config.yaml
arch: "unet"
model: "class-conditioned image flow-matching model"
dataset: "photos of arthropod specimens (BIOSCAN-5M)"
train_examples: 195000
image_size: 32
horizontal_flip: true
conditioning: "class"
objective: "flow_matching"
cond_dim: 192
targets: ["family"]
num_classes: 218
cond_dropout: 0.2
logit_normal_time: false
norm: "layernorm"
hidden_act: "silu"
channel_attention: "se"
widths: [64, 128, 256, 256]
blocks_per_level: 2
scale_shift_norm: true
dropout: 0.05
attention: true
upsampling: "nearest_conv"
init: "kaiming_normal"
residual_init: "zero_last"
optimizer: "adamw"
learning_rate: 0.0016
beta1: 0.95
beta2: 0.95
eps: 1e-06
max_steps: 26000
batch_size: 128
epochs: 17.1
lr_schedule: "cosine"
final_lr_fraction: 0.01
warmup_steps: 1300
weight_decay: 0.2
Rows from block 11 of a small class-conditioned image flow-matching model, named by matrix and row number. Rows with one number belong to one channel. Each number is 128 + 24 x the weight over its row's rms, rounded and kept within 0 to 255. All counts start at 0.
After each channel's rows are labels from the 100 images, of 14976 (inputs lightly noised), where the channel reaches its highest value: "colour at peak" is the nearest of a few named colours to the mean colour under the peak; "responds to" is what is common among them. Only what is clearly more common there than usual is listed. The data: photos of arthropod specimens (BIOSCAN-5M). In brackets: how many of the 100, against the usual share in percent.
# convs0: first 3x3 conv (model.decb.0.1.convs.0.weight, 256x256x3x3, each kernel summed), inputs 128-255
# convs1: second 3x3 conv (model.decb.0.1.convs.1.weight, 256x256x3x3, transposed, each kernel summed), outputs 128-255

convs0.72 [119 133 140  85 152 110  95 127 191 110 120 138 104 101  81 110 119 119 148 140 136 151 140 152 119 168 132 138 121 149 166 188 136 124 113 126 135 114 151 111 166 130 167 123 122 142 158 133  95 171 138 159 109 116 132 154 139 102 112 141 153 141 143 188 122 149 101 120 164 131 140 147 117 142 118 102  98 134 141 145 134 164 120 106 180 146 162 159 156 173  96 131 153 125 119 100 133 101 168 127 133 132 114 127 153 156 100  86  95 170 171 126  98  89 107 168 123 106 138 127 151 116 168 148 144 122 155 146]
convs1.72 [131 111 150 157 152 122 117 126 121 108 114 162 137 129 104 104 110 104  89 110 138 117 136 182 152  99 132 157 115 124 100 153 156 152 135 118 159 123 132 122 108 134 160 156 156 128 126 162 130 131 145  81 136 126 146 187 124 139  99 145 109 158 128 158 160 162 159 149 126 160 128 140 143 132 154 124 128 149 129 125 111 160 117 141 102 138  72 157 101 180 121 130 102 132 101 161  95  85 151 102 123 127 183 130 187 155 161 143 145  53 150 110 122 144 116 140 108 141 144 146 114 145 117 142 160  94  94 133]
colour at peak: brown (41 vs 2.6); grey (30 vs 8.9)
responds to: order Coleoptera (38 vs 16.8)

convs0.206 [145 131 129 141 169 149 128 144 170 114 127 134 117 109 145 147 178 136 134 156 151 135 191 161  97 147 166 141 133 197 136 147 143 163 131 166 148 143 163 135 110 152 156 138 140 148 139 167 122 169 146 168 131 135 126 137 126 109 173 121 143 144 145 176 147 138 127 145 138 132 142 139 152 128 134 127 149 121 120 151 139 160 140 154 146 124 146 145 145 145 148 152 159 130 150 156 144 138 146 159 194 146 144 147 166 139 156 142 151 149 147 140 146 140 152 138 135 129 140 160 140 126 141 160 141 158 121 141]
convs1.206 [147  99 133 157  93 153 142 100 159 166 121 132  99 133 142 138 127 109 131 101 117 123 126 125 125 122 106  86 149 106  96 121 182 134 114 104 143 114 161 157 156 128 133 152  89 114 110 119 110 195 157 125 123 147 178 159 112 123 121 141 166 101 159 121  98 137 119 129 134 105 130 130 130 133 127 156 123 114 126  54 158 141 137 123 118 137 138 137 150 137 126 118 101 136 122 119 133 143 138 108 108 150 153  85 136 104 122  92 144  72 160 104 205 131 123 136 189 110  85 173  93 136 117  84 124 106 174 142]
colour at peak: grey (51 vs 8.9)
responds to: order Coleoptera (41 vs 16.8)

convs0.123 [158 143 136 125 162 156 125 144 174 114 130 142 130 119 141 154 165 130 124 154 170 133 157 187 111 148 160 144 137 173 156 134 153 165 131 143 139 134 158 139 119 161 163 143 141 134 134 195 118 160 145 175 137 140 142 137 141 114 165 139 136 142 148 185 159 145 113 147 161 114 150 146 156 136 137 122 145 147 127 128 148 143 140 160 160 137 130 147 140 143 130 156 167 125 148 154 148 139 149 161 160 151 140 149 155 141 142 129 157 164 157 133 140 150 143 152 141 138 144 170 140 139 145 162 127 158 119 155]
convs1.123 [126  82 114 121 154 117 150 122 110  57 147 140 141 141 130 136 101 110 173  97 140 144  87 127 157 126  84 182 166 106 124 102 132 125 114 108 103 135 154 137 129 149 125  86 129 105 139  85 145 122 119 147 167 120 124 128 182 124  92 117 132 143 133  67 169 131 122 175 132 166 167 107 171 116 120 128 133 144  65 177 152 130 110  99 122 168 148  63 166 133 144 129 130 142 132 123 105 109 113 126 116 128  71 172 116 146 119 144 125 100 130  94 133 155 116 129 140  96  96 138 103 155 124 157 128 156 130 154]
colour at peak: white (70 vs 30.4)
responds to: order Hymenoptera (42 vs 20.5)

convs0.221 [157 145 136 124 154 158 124 145 180 114 134 143 134 123 141 155 162 130 123 153 173 135 152 183 114 150 157 143 134 179 159 132 152 165 131 155 139 130 162 142 126 163 160 142 149 134 141 195 116 156 147 170 136 141 140 137 142 112 164 138 141 139 146 183 159 145 110 147 163 110 145 149 149 138 137 125 149 154 127 126 146 146 138 159 160 138 129 150 144 147 127 155 173 132 146 150 147 141 150 167 159 152 139 146 157 139 144 125 151 166 163 131 140 145 151 157 147 140 140 171 142 132 145 163 128 158 118 156]
convs1.221 [112 115 126 135 145  91 144 136  97  38 143 136 135 105 149  96 128 124 194 120 135 132 106 126 161 151 116 171 131  86 117 118 137 114 123 132 107 116 150 143 129 131 101  90 147 145 153 103 134 132 118 138 153 140 149 153 145 134  82 125 151 124 148  74 191 146 129 176 123 124 138 118 151 139 118 128 113 144  81 148 193 147 177 119 104 181 128 109 154 142 169 146 122 127 141 167 146 118 135  89 102 134 116 159 112 164 118 121 127 119 142 100 183 129 144 149 100  97  79 156 101 126 136 102 135 152 151 152]
colour at peak: white (70 vs 30.4)
responds to: order Hymenoptera (53 vs 20.5); family Figitidae (26 vs 1.3)

convs0.118 [161 144 138 126 151 153 123 143 179 111 129 142 127 126 144 163 162 130 123 152 183 129 151 183 108 152 162 144 136 166 156 139 153 160 130 166 139 130 160 135 127 164 159 142 149 127 131 201 119 154 140 178 133 140 136 136 139 113 172 130 147 140 149 180 156 140 117 147 159 106 162 139 155 135 138 128 145 145 124 120 144 138 136 158 150 135 133 148 130 139 137 151 174 119 146 147 148 142 147 177 167 148 139 152 163 142 163 128 155 158 149 141 139 145 151 163 147 135 144 164 147 136 143 154 131 156 123 157]
convs1.118 [115 147 129 116 146 101 130  93  85 122 132 137 145 144 160 103 145 112 156 127 126 119 152 104 145 133 130 105 145 109 124  79  73 139 130 140 108  79 156 122 103 140 108 170 109 168 134 101 108 125 166 134 111 124 161 168 155 130 116 166 154 139 167 106 177 144 122 132 103 144 143 136 100 164 136 128 131 149 124 134 182 129 173 142 147 127 123 130 134 131 153 131  97 116 132 156 129 120 138  98 156 147 161 127  84 163 125 151 123 120 130 100 119 121 150 164  99 107  91 142 100 140 125 136 131 160 137 162]
colour at peak: grey (25 vs 8.9)
responds to: order Coleoptera (41 vs 16.8)

convs0.204 [166 143 135 123 158 161 123 135 165 114 130 142 130 124 138 153 156 132 129 153 174 131 181 180 123 150 155 149 147 172 157 134 155 165 133 159 142 135 150 144 127 147 160 131 152 135 142 194 111 147 144 169 137 144 137 137 138 122 176 144 142 142 143 170 156 138 114 149 166 117 157 129 165 134 134 130 154 146 126 122 145 157 141 156 157 144 127 146 152 149 130 157 165 136 144 148 145 141 145 160 154 160 143 157 152 140 145 129 146 151 169 145 139 147 150 163 156 134 143 174 157 133 145 152 121 159 121 169]
convs1.204 [ 80 143 136  76 153  92 120 137  97 110 148 118 146 144 158 118 166 128 154 102 132 126 109 111 126  83 133 144  92 127 109  88  89 132 124 155 114 107 157  88  77 156 119 117 110 116 132 120 135 177 170 155 131 109 162 134 151 144 112 145 159 148 148  97 179 140 121 139  88  92 166 138 127 165 120 114 120 151 133 106 179 137 175 137 121 157 120 129 160 141 188 148  89 134 137 152 124 121 132 120 152 146 144 120 108 171 127 130 130 146 113 129 185  98 138  98 103 151  82 155 122 170 122 172 151 171  76 129]
colour at peak: pink (94 vs 57.8)
responds to: order Coleoptera (36 vs 16.8)

convs0.92 [156 137 135 107 163 165 135 153 187 120 147 152 143 113 132 156 155 123 129 152 178 142 131 184 115 142 148 130 143 186 155 132 152 174 131 153 140 134 165 128 114 168 167 176 154 136 154 182 119 160 135 164 140 136 134 141 134 125 158 138 131 138 135 169 151 141 105 143 150 131  98 155 139 131 138 126 152 139 126 145 141 137 138 148 157 133 127 146 149 151 142 139 192 124 140 153 146 133 155 137 148 160 135 140 144 142 148 129 146 159 141 121 126 148 141 142 126 138 138 170 124 125 155 168 132 153 119 155]
convs1.92 [120  87 125 115 140 117 168 138 127  39 133 154 129 141 123  93 117 117 144 102 124  95  78 115 155 182  98 191 114 108 110 136 170 138 114 130 132 131 152 168 110 166 163  73 139 140 106 147 134 135  97 134  66  64 142 172 162 128 165 148 169 105 153  73 120 126 121 170 132  98  92 120 138 113 109 118 115 121  96 189 148 145 140 113 120 187 161 160 146 131 144 124 106 145 123 132 149 101  68  97  96 123  64 151 148 141 128 111 116 118 121 106 139 142 154 159 128 131 143 137  81 141 124 154 115 161 134 104]
colour at peak: white (60 vs 30.4)
responds to: order Hymenoptera (90 vs 20.5); family Figitidae (30 vs 1.3)

convs0.216 [154 143 139 127 142 159 124 142 172 112 138 142 124 129 152 152 142 137 128 154 167 138 160 175 115 153 159 145 145 164 162 140 147 160 133 157 136 121 175 135 131 162 158 147 159 140 138 193 119 164 153 173 132 137 145 131 140 104 153 137 131 144 144 176 155 141 121 148 156 110 167 140 153 141 138 130 145 156 128 125 142 144 138 148 146 132 143 144 149 138 139 155 165 133 152 145 151 139 151 190 166 166 139 153 161 139 160 131 152 173 157 147 144 150 156 156 145 145 156 165 146 136 133 161 132 158 123 150]
convs1.216 [125 160 136 127 142 126 161 137  65 153 112 130 153 117 153 125 150 115 158 129 133  66 154 132 155 124 148 153 113 111 130  91 116 153 123 130 114 111 145 138 125 133  94 148 127 147 143 119 125 117 155 132 125  92 105 161 145 120 133 129 159 142 159  79 164 144 119 138 122 148 162 135 114 144 122 125 131 125 129  92 192 192 176 159 143 101  85 132 158 133 198 121  86 120 155 153 110 119 135  44 152 129 152 135 111 201 109 115 133 128 139 122 164 121 124 102 110 121  86 138 122 126 123  97 123 166 105 163]
colour at peak: pink (90 vs 57.8)
responds to: order Coleoptera (41 vs 16.8)

convs0.105 [126 151 128 144 142 118 125 111  89 136 142 165 165 130 113 166 158 154 109 188 135 113 130 140 139 138 126 128 139 143 139 123 137  94 126 133 156 119 152 111  85 132 144 181  81 151 113 110 135 137 138 152 133 144 143 117 133 142 144 118 135 129 140  69 127 143 117 121 110 185 107 135 149 142 130 133 118 106 144 166 114 137 137  99 100 148 110 126 140 122 130  97 142 156 139 155 108 133 141  73 130 154 131 141 160 136  89 141 108 149 110 157 117 140 125 147 111 108 125 122 126 135 131 130 158 121 163 174]
convs1.105 [138 144 132 119 102 135  92 156 119 156 114 166  91 102 150 113 128  92 164 151 145 122 114 120 145 139 119 112 139 144 149 107 145 118 115 172 109 175 145 161  92 140 152 131 128 172 125 147 117 158 114  79 148 148 117 134 105 101 112 141 110 168 156  87 150  86 185 118  93  68 120 130  89 109  94 128 176 139 103 137 140 145 145  90 104 152 139 189 104 153 133 100 112 168 124 119 156 147 130 109 126 108 111 142 152 137 146 155 108 109 125  72 145 122 142 128 140 135 143 142 120 119  98  98 112  75 154 109]
colour at peak: white (97 vs 30.4)
responds to: order Hymenoptera (44 vs 20.5)

convs0.3 [166 146 140 145 156 161 126 142 167 111 134 129 128 118 145 157 168 135 114 150 173 127 178 177 106 150 168 141 133 181 154 144 146 159 124 161 134 130 170 150 125 149 156 141 142 134 126 196 118 145 134 174 132 145 149 126 132 113 168 130 131 138 148 188 151 134 125 144 166 118 147 148 154 137 138 121 143 141 123 130 148 154 135 155 133 139 146 144 137 147 134 148 171 128 152 150 141 137 137 176 166 134 144 146 164 144 158 126 147 148 137 140 143 141 151 164 132 134 148 158 156 119 137 158 136 147 129 157]
convs1.3 [131  94 130  92 100 115  97 106 143 142 117 147  96 156 136  97 124 104 172 124 116 179 152  98 157 151 131 132 119 119 123 107 173 133 130 147 122  97 175 120 144 132 136 135 138 127 123  95 113 154 116 135 129  82 142 174  87 131 106 165 164 125 183 141 139 138 139  96 125 124  71 116 102 161 114 132 121 137 188  90 142 129 124 139 113  86 134 158 105 145 148  97 121  80 125 125 146 137 186  76 154 137 164 140  92 101 132 138 123 145 163 131 114 162 146 176  83 129  68 115  97 158 120 124 143 116 136 142]
colour at peak: grey (26 vs 8.9)
responds to: order Coleoptera (40 vs 16.8)

convs0.185 [156 145 137 126 146 157 124 147 181 114 141 143 127 128 146 156 166 127 125 153 174 130 160 181 117 150 166 149 136 170 157 134 155 161 130 161 137 131 162 146 122 162 157 135 146 131 138 194 114 151 155 175 134 142 144 135 142 111 166 136 147 141 147 181 160 139 113 150 161 109 154 147 156 137 138 126 154 151 124 122 149 146 138 156 151 132 132 145 147 140 136 152 182 126 149 153 148 144 149 181 166 156 138 146 160 139 157 131 152 163 157 137 144 138 151 161 145 140 149 170 140 135 137 154 133 158 121 151]
convs1.185 [127 139 134 128 130 126 128 142  82 106 133 136 127 107 139  85 139 132 188 113 130 137 144 117 178 100 137 158 116 114 115 118 115 161 115 130 119 107 136 146  97 157  88 104 130 154 150 127 124 124 148 149 145 119 158 153 144 143  70 152 147 123 116  80 149 134 129 128 112 120 139 123  87 135 127 128 112 175 127 120 189 157 172 147 113 170 124 132 116 143 177 155 122 126 137 159 128 127 143  74 156 147 119 133 112 166 111 105 124 119 127 117 201 108 160 136  86 136 118 163 144 124 124 136 142 155 148 177]
colour at peak: grey (27 vs 8.9)
responds to: order Coleoptera (73 vs 16.8); family Throscidae (29 vs 0.8)

convs0.55 [130 153 134 118 120 138 106 117 156 124 114 105 123 129 125 120 118 114  80 111 107 152 113 123 118 119 128 132 105  73 132 103 118 125 139 121  58 171 142 148  97 150 109 160 163 122 104 130 116 138 128 106 146 135 113 145 149 111 170  72 150 112 115  90 128 112 114 130 149  88 103 124 116 109  93 137 120 132 131 116 129 151 118 146 136 153 113 144 132 168 117 128 107 124 124 107 137 121 115 131  80 157 142 121 104 112  62 108 150 156 147 103 112 112 137 145  97  63 150 132 160 103 137 136 156 115 113 129]
convs1.55 [150 148  92 115 106 123 155 167 146  94 127 148 149  96 106 128 108 163 106 168 149 121  70 155  78 148 125 141 117 173 128 124 144 155 119 124 106 122 122 171 126 125 131 167 125 109 106 119 113 159 146 106 139 103  97 143 108 114 126 146 126 140 138  69 158 167  58  93  98 154 107 166 127 108 104 109 141 130 137 144  97 151 125 168 120 143  82 181 131 132 122 129 122 104  72 116 132 118  97 118 144 144 193 107 121 139 101 149 114 163 136 116 130 121 121 100 118 112 140  96 125 124 138 105 127 142 117 184]
colour at peak: grey (42 vs 8.9); brown (36 vs 2.6)
responds to: order Coleoptera (36 vs 16.8)

convs0.238 [162 146 137 127 151 155 126 144 176 115 132 143 128 125 145 163 164 132 121 149 175 129 148 190 108 151 162 143 133 172 155 132 152 160 127 157 136 129 165 139 126 166 160 135 148 123 131 199 117 152 144 170 136 140 139 136 142 108 169 132 142 141 148 185 159 142 112 147 164 110 159 149 152 134 137 123 147 150 127 122 148 143 137 163 157 134 133 148 138 139 131 155 179 126 148 153 151 143 145 179 162 145 141 145 154 142 151 129 154 163 156 131 139 135 152 165 147 133 145 168 140 129 142 151 124 156 125 150]
convs1.238 [117 154 132 135 122  94 125 111  95  99 147 128 124 147 128 113 111 118 133 133 140 148 130 123 202 126  94 144 148 120 115  86  81 122 131 123 127 100 143 150 111 137 119 155 157 155 150  91 130 105 124 148 129 149 146 177 175 132  89 135 154 149 181 109 152 120 147 144 106 143 162 104 109 142 116 132 158 140 105 130 166 133 143 149 123 128 114  84 113 141 141 131 132 113 126 129 126 117 153  69 130 137  99 156 114 152 126 135 130 123 139 107 111 152 142 195  97 108 125 106 121 128 137 144 143 147 161 142]
colour at peak: grey (55 vs 8.9)
responds to: order Coleoptera (42 vs 16.8)

convs0.142 [152 145 139 117 155 141 121 151 196 115 129 141 123 135 139 158 158 121 125 145 182 131 103 184  93 153 153 142 126 142 152 148 153 154 131 170 141 131 170 118 115 179 174 144 137 101 135 186 126 145 132 174 136 141 140 136 133 110 164 121 150 147 155 163 156 142 109 146 152 119 171 148 159 133 138 122 142 147 134 120 145 131 137 156 155 126 130 153 126 145 139 138 198 107 141 138 151 135 155 165 165 151 141 153 153 141 153 134 159 163 139 122 133 154 140 157 139 131 151 160 135 144 140 165 156 155 133 156]
convs1.142 [140 120 142 144 126  97 148 128  77 119 137 131 112  90 136 102 139 107 119 139 135 131 174 121 169 180 158 136 120 125 157  90 134 149 109 139 122 130 145 158 107 155 118 121 139 132 160 100 148 124 148 129 179 149 177 184 124 132 104 143 108  94 125  94 167 127 123 107  98 127 116 115  54 139 134 152 137 150 114 134 172 176 140 147 112 133 144 123 116 155 129 126 104 133 134 140 116 110 104  76 159 114 110 108 165 123 132 115 117 107 151 109 161 143 141 147  94 102 128 132 113 107 134  98 115 144 139 170]
colour at peak: pink (90 vs 57.8)
responds to: order Coleoptera (67 vs 16.8); family Throscidae (31 vs 0.8)

convs0.242 [160 146 124 136 153 154 134 143 168 116 130 141 133 111 110 138 174 115 135 141 156 130 163 176  97 144 150 119 163 190 152 126 158 164 122 163 133 144 176 120 102 144 167 159 154 138 128 169 123 154 121 163 136 147 136 132 129 124 176 132 100 148 157 191 145 141 107 138 165 133  82 152 150 143 132 113 157 140 140 149 145 167 143 161 129 128 134 141 158 149 147 151 173 132 140 137 140 125 143 144 153 150 137 146 151 133 146 142 164 157 141 114 139 152 141 130 124 135 150 166 146 127 137 164 143 148 122 160]
convs1.242 [143 103 138 113  71 167 196 129 118 107 104 146 128 113 121 130 125 103 104 114 130  90 108 123 148 189 119 167 169 137 121  85 185 134 133 133 113 143 142 230 125 160 176 138 119 129  70 104 126 137 148 108 116 132 155 167 154 130 121 134 119 120 191  85 146 124 105 156 114 104  96 107 134 121 100 153 177 150 135 182 112 149 165 123 105 156 150 131 112 137 136 116 125 147 127  75 127 118 126  98  84 104  85 124 121 123 135 127 125 139 163 104 138 149 132 126 139 122 137 113 138 148 110  89 115 113 166 121]
colour at peak: grey (48 vs 8.9); brown (36 vs 2.6)
responds to: order Coleoptera (70 vs 16.8); family Coccinellidae (35 vs 1.2)

convs0.155 [139 117 141 119 167 120 144 163 137  80 117 137 122 145 107 141 136 137 125 144 157 122 133 116 122 135 154 179  92 176 146 124 108 160 146 169 102 149 127 124 126 143 135 153 132 162 169 139 116 130 121 138 118 187 142 142 128 121 119 129 129 125 163 153 123 108 114 136 139 111 146 130 141 134 132 129 145 163 155 153 127 114 119 141 143 156 125 140 151 171 134 127 145 153 151 133 100 150 168 116 165 107 148 122 158 120 156  95 153 119 103 142 141 121 163 146 154 116 111 108 167 143 149 135 150  81 110 160]
convs1.155 [159 120  56 149 147 116  98 140 125  81 106 187 135 115 102 117 143 126 160 124 144  97 107 103 127 165 110 122 117 152 135 118 112 119  91 128 121 138 111 112 118 138 153 131 136 120 114  84  83 137 115 132 134 130 120 138 137  84 145 121 114 151 141 102 116 159 115 122 130 123 133 162 107 121 118  87 128 125 126  98 155 119 136  98 141 131 111 139 150 120 143 116 147  94  80 100 116 174 139  66 170 173 130 139  97 112 114 139 134 145 103  65 139 125 143 120 144  98 133 120 120 148 123 115 143 105  79 151]
colour at peak: white (89 vs 30.4)
responds to: family Milichiidae (37 vs 1.4)

convs0.168 [143 123 125 124 149 101 138 146 135 109 120 115 151 116 122 140 114  76 140  92 116 109  95 217 115 154 126 141 114 184 141 120 145 153 104 139 118 165 144 134 152 127 165 178 147  84 167 159 106 116  90 121 116 124 123  95 135 127 123 137 154 121 159 144 128 140  98 157 153 138 146 182 114 134 154 118  92 131 128 146 157 144 119 123 145 125 156 137  96 150 135 113 171 121 123 165 133 124 134 182 109 132 109 109 109 129 115 103 120 135 164  95 105 140 150 140 137 148 127 156 146 118 139 174 145 121 136 142]
convs1.168 [110 157 138 138 121 109 134 128 130  78 150 124 121 128 144 161 124 153 126 112 132 117 144 138 175 106 130 100 116 111 124 121 179 161 172 128 139 127 173 112 111 146 130 155  84 133 121 128 175 108 107 143 113 134 158 175 134 148 118  85 136 117 102 136 121 151 123 124  99 143 148 115 130 126 144 143 153 147 139 129 117 161  97 102 108 131 149 132  98 140 130 171 116 105 118 107 140 115 120  92 159 121 129 113 163 149 134 137 109 124 138 128  78  89 109 118 141 119 169 102 123 133 151  96 132 120  47 118]
colour at peak: brown (51 vs 2.6); grey (28 vs 8.9)
responds to: order Coleoptera (41 vs 16.8)

convs0.67 [146 106 115  71 107 107 125 116 159 117 118 162 128 125 104 176  98 145 139 110  91 101  32  97 112 153 121 130 107 120 130  99 109  69 124 151 142 195 134 114 122 110 136 134 138  96 156 106 167 124 105 120 160 120 146 160 135 145 145 138 157 151 138 121 127  78 115 137  55 171 152 161 110 134 139 156 143 107 104 156  87 140 114 111 113 124 139  95 103 152 152 102 144 117  82 147 112 128 140  97 160 113 142 140 145  99 148 120 146 121 144 136 128 143 106 114  98 140  97 123 120 132 141 136 112 132  91  78]
convs1.67 [158 136 125 139 118  71 127 161 155 132  79 170 139 132 114 159 135  67 153 173 161 117 154  96 137 159  64 119 158 166 121 120  74 102  92 151 147 121 113 116 119 156 128 109  98 149 102  74  88 141 117  98 130 128 106 136  75 103 131 110 117 159 160 126 130 110 128 144 121 108 157 136  99 118 112 101 112 129  92 148 143 147 117  65 121 159 127 135  75 168 104  97 144 134 134 116 123 150 113 123 150 162 127 165 174 159 135 130 147 114 127  60 120  96 138 118 149 111 115 101 122 112  82 134 182 115 119 143]
colour at peak: grey (30 vs 8.9)
responds to: order Coleoptera (48 vs 16.8)