config.yaml
model: "class-conditioned image flow-matching model"
dataset: "photos of arthropod specimens (BIOSCAN-5M)"
train_examples: 195000
image_size: 32
horizontal_flip: true
conditioning: "class"
arch: "unet"
objective: "flow_matching"
cond_dim: 192
targets: ["family"]
num_classes: 218
cond_dropout: 0.2
logit_normal_time: false
norm: "layernorm"
activation: "silu"
channel_attention: "se"
widths: [64, 128, 256, 256]
blocks_per_level: 2
scale_shift_norm: true
dropout: 0.05
attention: true
upsampling: "nearest_conv"
init: "kaiming_normal"
residual_init: "zero_last"
optimizer: "adamw"
lr: 0.0016
beta1: 0.95
beta2: 0.95
eps: 1e-06
steps: 26000
batch_size: 128
epochs: 17.1
lr_schedule: "cosine"
final_lr_fraction: 0.01
warmup_steps: 1300
weight_decay: 0.2
Rows from block 5, named by matrix and row number. Each number is 128 + 32 x the weight over the matrix's rms, rounded and kept within 0 to 255. All counts start at 0.
# fc1: squeeze-excite reduce (model.enc.2.1.se.fc1.weight, 32x256), inputs 86-171
fc1.9 [129 126 128 128 127 128 129 126 127 129 124 130 131 127 128 128 128 127 130 125 125 130 127 127 128 126 128 126 129 127 131 128 128 127 126 127 130 127 127 131 129 127 127 128 129 128 131 130 128 131 126 126 128 127 128 126 128 129 129 127 129 129 128 130 128 128 126 128 131 130 124 130 125 128 128 128 125 126 126 128 125 127 126 125 130 131]
fc1.10 [128 128 126 130 124 127 127 125 128 127 129 128 129 128 130 131 127 127 129 129 130 127 128 128 125 130 132 131 129 128 127 129 130 129 126 129 126 129 128 129 127 131 126 128 125 125 129 129 130 125 128 128 127 125 129 127 130 126 128 129 130 130 125 127 129 127 131 127 127 132 125 128 127 132 127 125 126 129 128 129 133 127 126 130 126 129]
fc1.11 [148  21 169 108 195 149 132  60 203 164 115 108 176  23 170  48 148 129  62 150 124  72 253 117  51  89 175 188  94 114 170 133 124 125 120 102  98 152 115 165 134  98 175 129 193  92  71 153 167 138 115 147   0  94 137 117 105 135 135 220  38 150 124 189 121 225 131  88 172  54 127 150 138  43 167 184 201 166  58 108 148 147 228 213 162  40]
fc1.12 [129 127 126 129 126 129 131 132 125 129 126 128 128 128 129 126 127 126 130 128 127 127 127 127 130 126 130 127 130 132 129 128 127 130 131 129 125 128 128 125 129 128 129 126 125 128 128 132 126 129 126 128 130 126 126 127 128 128 129 127 128 131 130 128 128 131 129 125 129 129 129 130 127 129 130 127 126 129 132 127 129 126 128 126 128 126]
fc1.13 [126 127 128 126 124 134 126 129 132 127 126 129 124 132 126 129 126 126 127 127 123 128 128 126 128 129 128 127 132 127 126 126 128 128 129 131 128 126 128 129 131 128 128 127 128 130 129 128 127 129 127 126 128 125 128 128 128 128 125 127 128 126 129 126 129 127 128 128 130 129 128 128 125 130 124 125 127 129 130 129 128 127 125 125 126 131]
fc1.14 [107 115 105  92 133  90 113  97 158 199 156 205 228  81 108  77 255  61  81 199 105 138 219 172 174  27 136 214  98  50 197 196  44 116 224  51 115 157 130 242 197 170 195 136 190 183 172  55  81 215 107  38  78 163 215 255  83 132 100 255 144  84  54 153  64 153  57 116 107  59 203  13 154  54 132 240 110 168 136 100  51 184 173 189 151 129]
fc1.15 [126 128 127 127 127 128 128 129 130 125 128 127 127 126 128 130 128 128 131 126 129 128 125 130 131 131 131 124 130 126 129 127 126 127 129 128 127 126 125 129 129 130 127 128 126 132 128 131 129 130 128 127 129 128 129 128 129 125 125 129 129 130 131 129 128 127 126 126 127 123 126 128 128 130 126 128 128 130 124 127 128 129 124 127 126 128]
fc1.16 [129 127 128 126 131 128 126 128 127 126 126 128 124 131 132 127 131 124 131 129 130 126 127 128 127 128 126 131 130 129 131 127 126 126 130 128 127 127 129 129 127 131 127 126 127 130 131 132 127 128 130 126 129 127 129 130 129 128 127 123 129 132 126 129 129 129 127 132 132 128 124 127 131 128 127 125 127 127 127 127 129 128 128 127 127 129]
fc1.17 [ 99 255 156  67 181 169  97 157  31 124 151  71  87 255  74 129  81 218 194  38  88 158  16  49 216 208  15  28  99 187  48  28 101 177  64 207 156  79 160  55  32  68  28  50 160 102 112  92 147  44 118 220 242 151  40  50 115  61 170  94 255 174 140 210 104 142 142 146 139 156  13 209 167 106 135  71   3  49 126 110 171 118 135  53 186  88]
fc1.18 [124 128 126 132 129 129 128 126 128 129 127 125 128 128 129 130 127 125 128 125 131 126 127 131 127 127 129 128 128 128 127 132 130 130 129 131 127 124 128 128 127 131 127 128 126 126 128 129 129 131 129 129 127 128 129 129 125 131 127 128 129 128 130 127 128 131 128 129 129 131 128 125 127 128 130 126 127 128 129 127 128 131 127 127 126 130]
fc1.19 [126 130 127 127 127 130 125 129 126 125 127 128 127 129 128 134 131 129 127 125 128 128 123 129 129 129 130 126 128 129 127 130 128 132 126 130 126 128 129 125 127 130 127 129 126 128 128 127 127 127 129 130 129 125 127 128 126 128 129 124 132 129 128 130 129 129 126 129 126 129 128 127 128 129 129 130 126 128 129 128 126 127 126 126 127 133]
fc1.20 [128 132 127 131 128 128 125 128 130 126 131 127 130 127 126 129 129 128 128 128 127 130 126 128 129 127 129 130 132 129 128 128 130 127 130 128 129 126 130 129 129 127 129 133 130 124 131 128 131 128 130 129 127 128 128 131 127 128 128 125 127 127 126 130 127 130 130 128 130 129 131 126 126 132 129 128 128 129 128 126 129 131 125 126 126 126]
fc1.21 [110 149  80  97  68  97 109 132 126 194 167 200 201 139  90 108 238  77 120 228 128 177 175 179 191  71 114 184 111  94 164 173  41 123 198  41 125 160 130 194 199 240 160 130 150 197 197  75  82 187 103  45 162 172 243 237 106 121  69 216 209 102  89 131  93 103  76 135  97  94 193  28 150  98 126 184  83 150 152 104  33 195 120 158 135 183]
fc1.22 [129 126 125 125 130 127 126 132 125 126 128 123 127 128 124 130 120 126 126 126 127 129 125 125 126 129 128 130 129 128 130 125 134 130 123 128 127 132 129 125 125 129 124 122 126 122 127 134 133 124 129 131 131 127 127 122 133 127 127 123 130 127 132 130 127 126 133 129 130 126 128 133 125 129 129 120 131 130 128 128 132 125 125 129 129 126]
fc1.23 [111   0 169  92 221 193 146  69 222 153  70  77 126  22 227  49  90 156  86 121  85  16 219 112  33 111 192 160  84 132 166 138 181 111  99 162  82 126 103 125 126  77 177 150 167  52  28 181 188 117 107 170   0  58 106  82 128 137 149 133   0 195 142 194 162 222 160  69 178  87 121 195 122  75 167 156 255 185  25  81 220 136 239 196 183  13]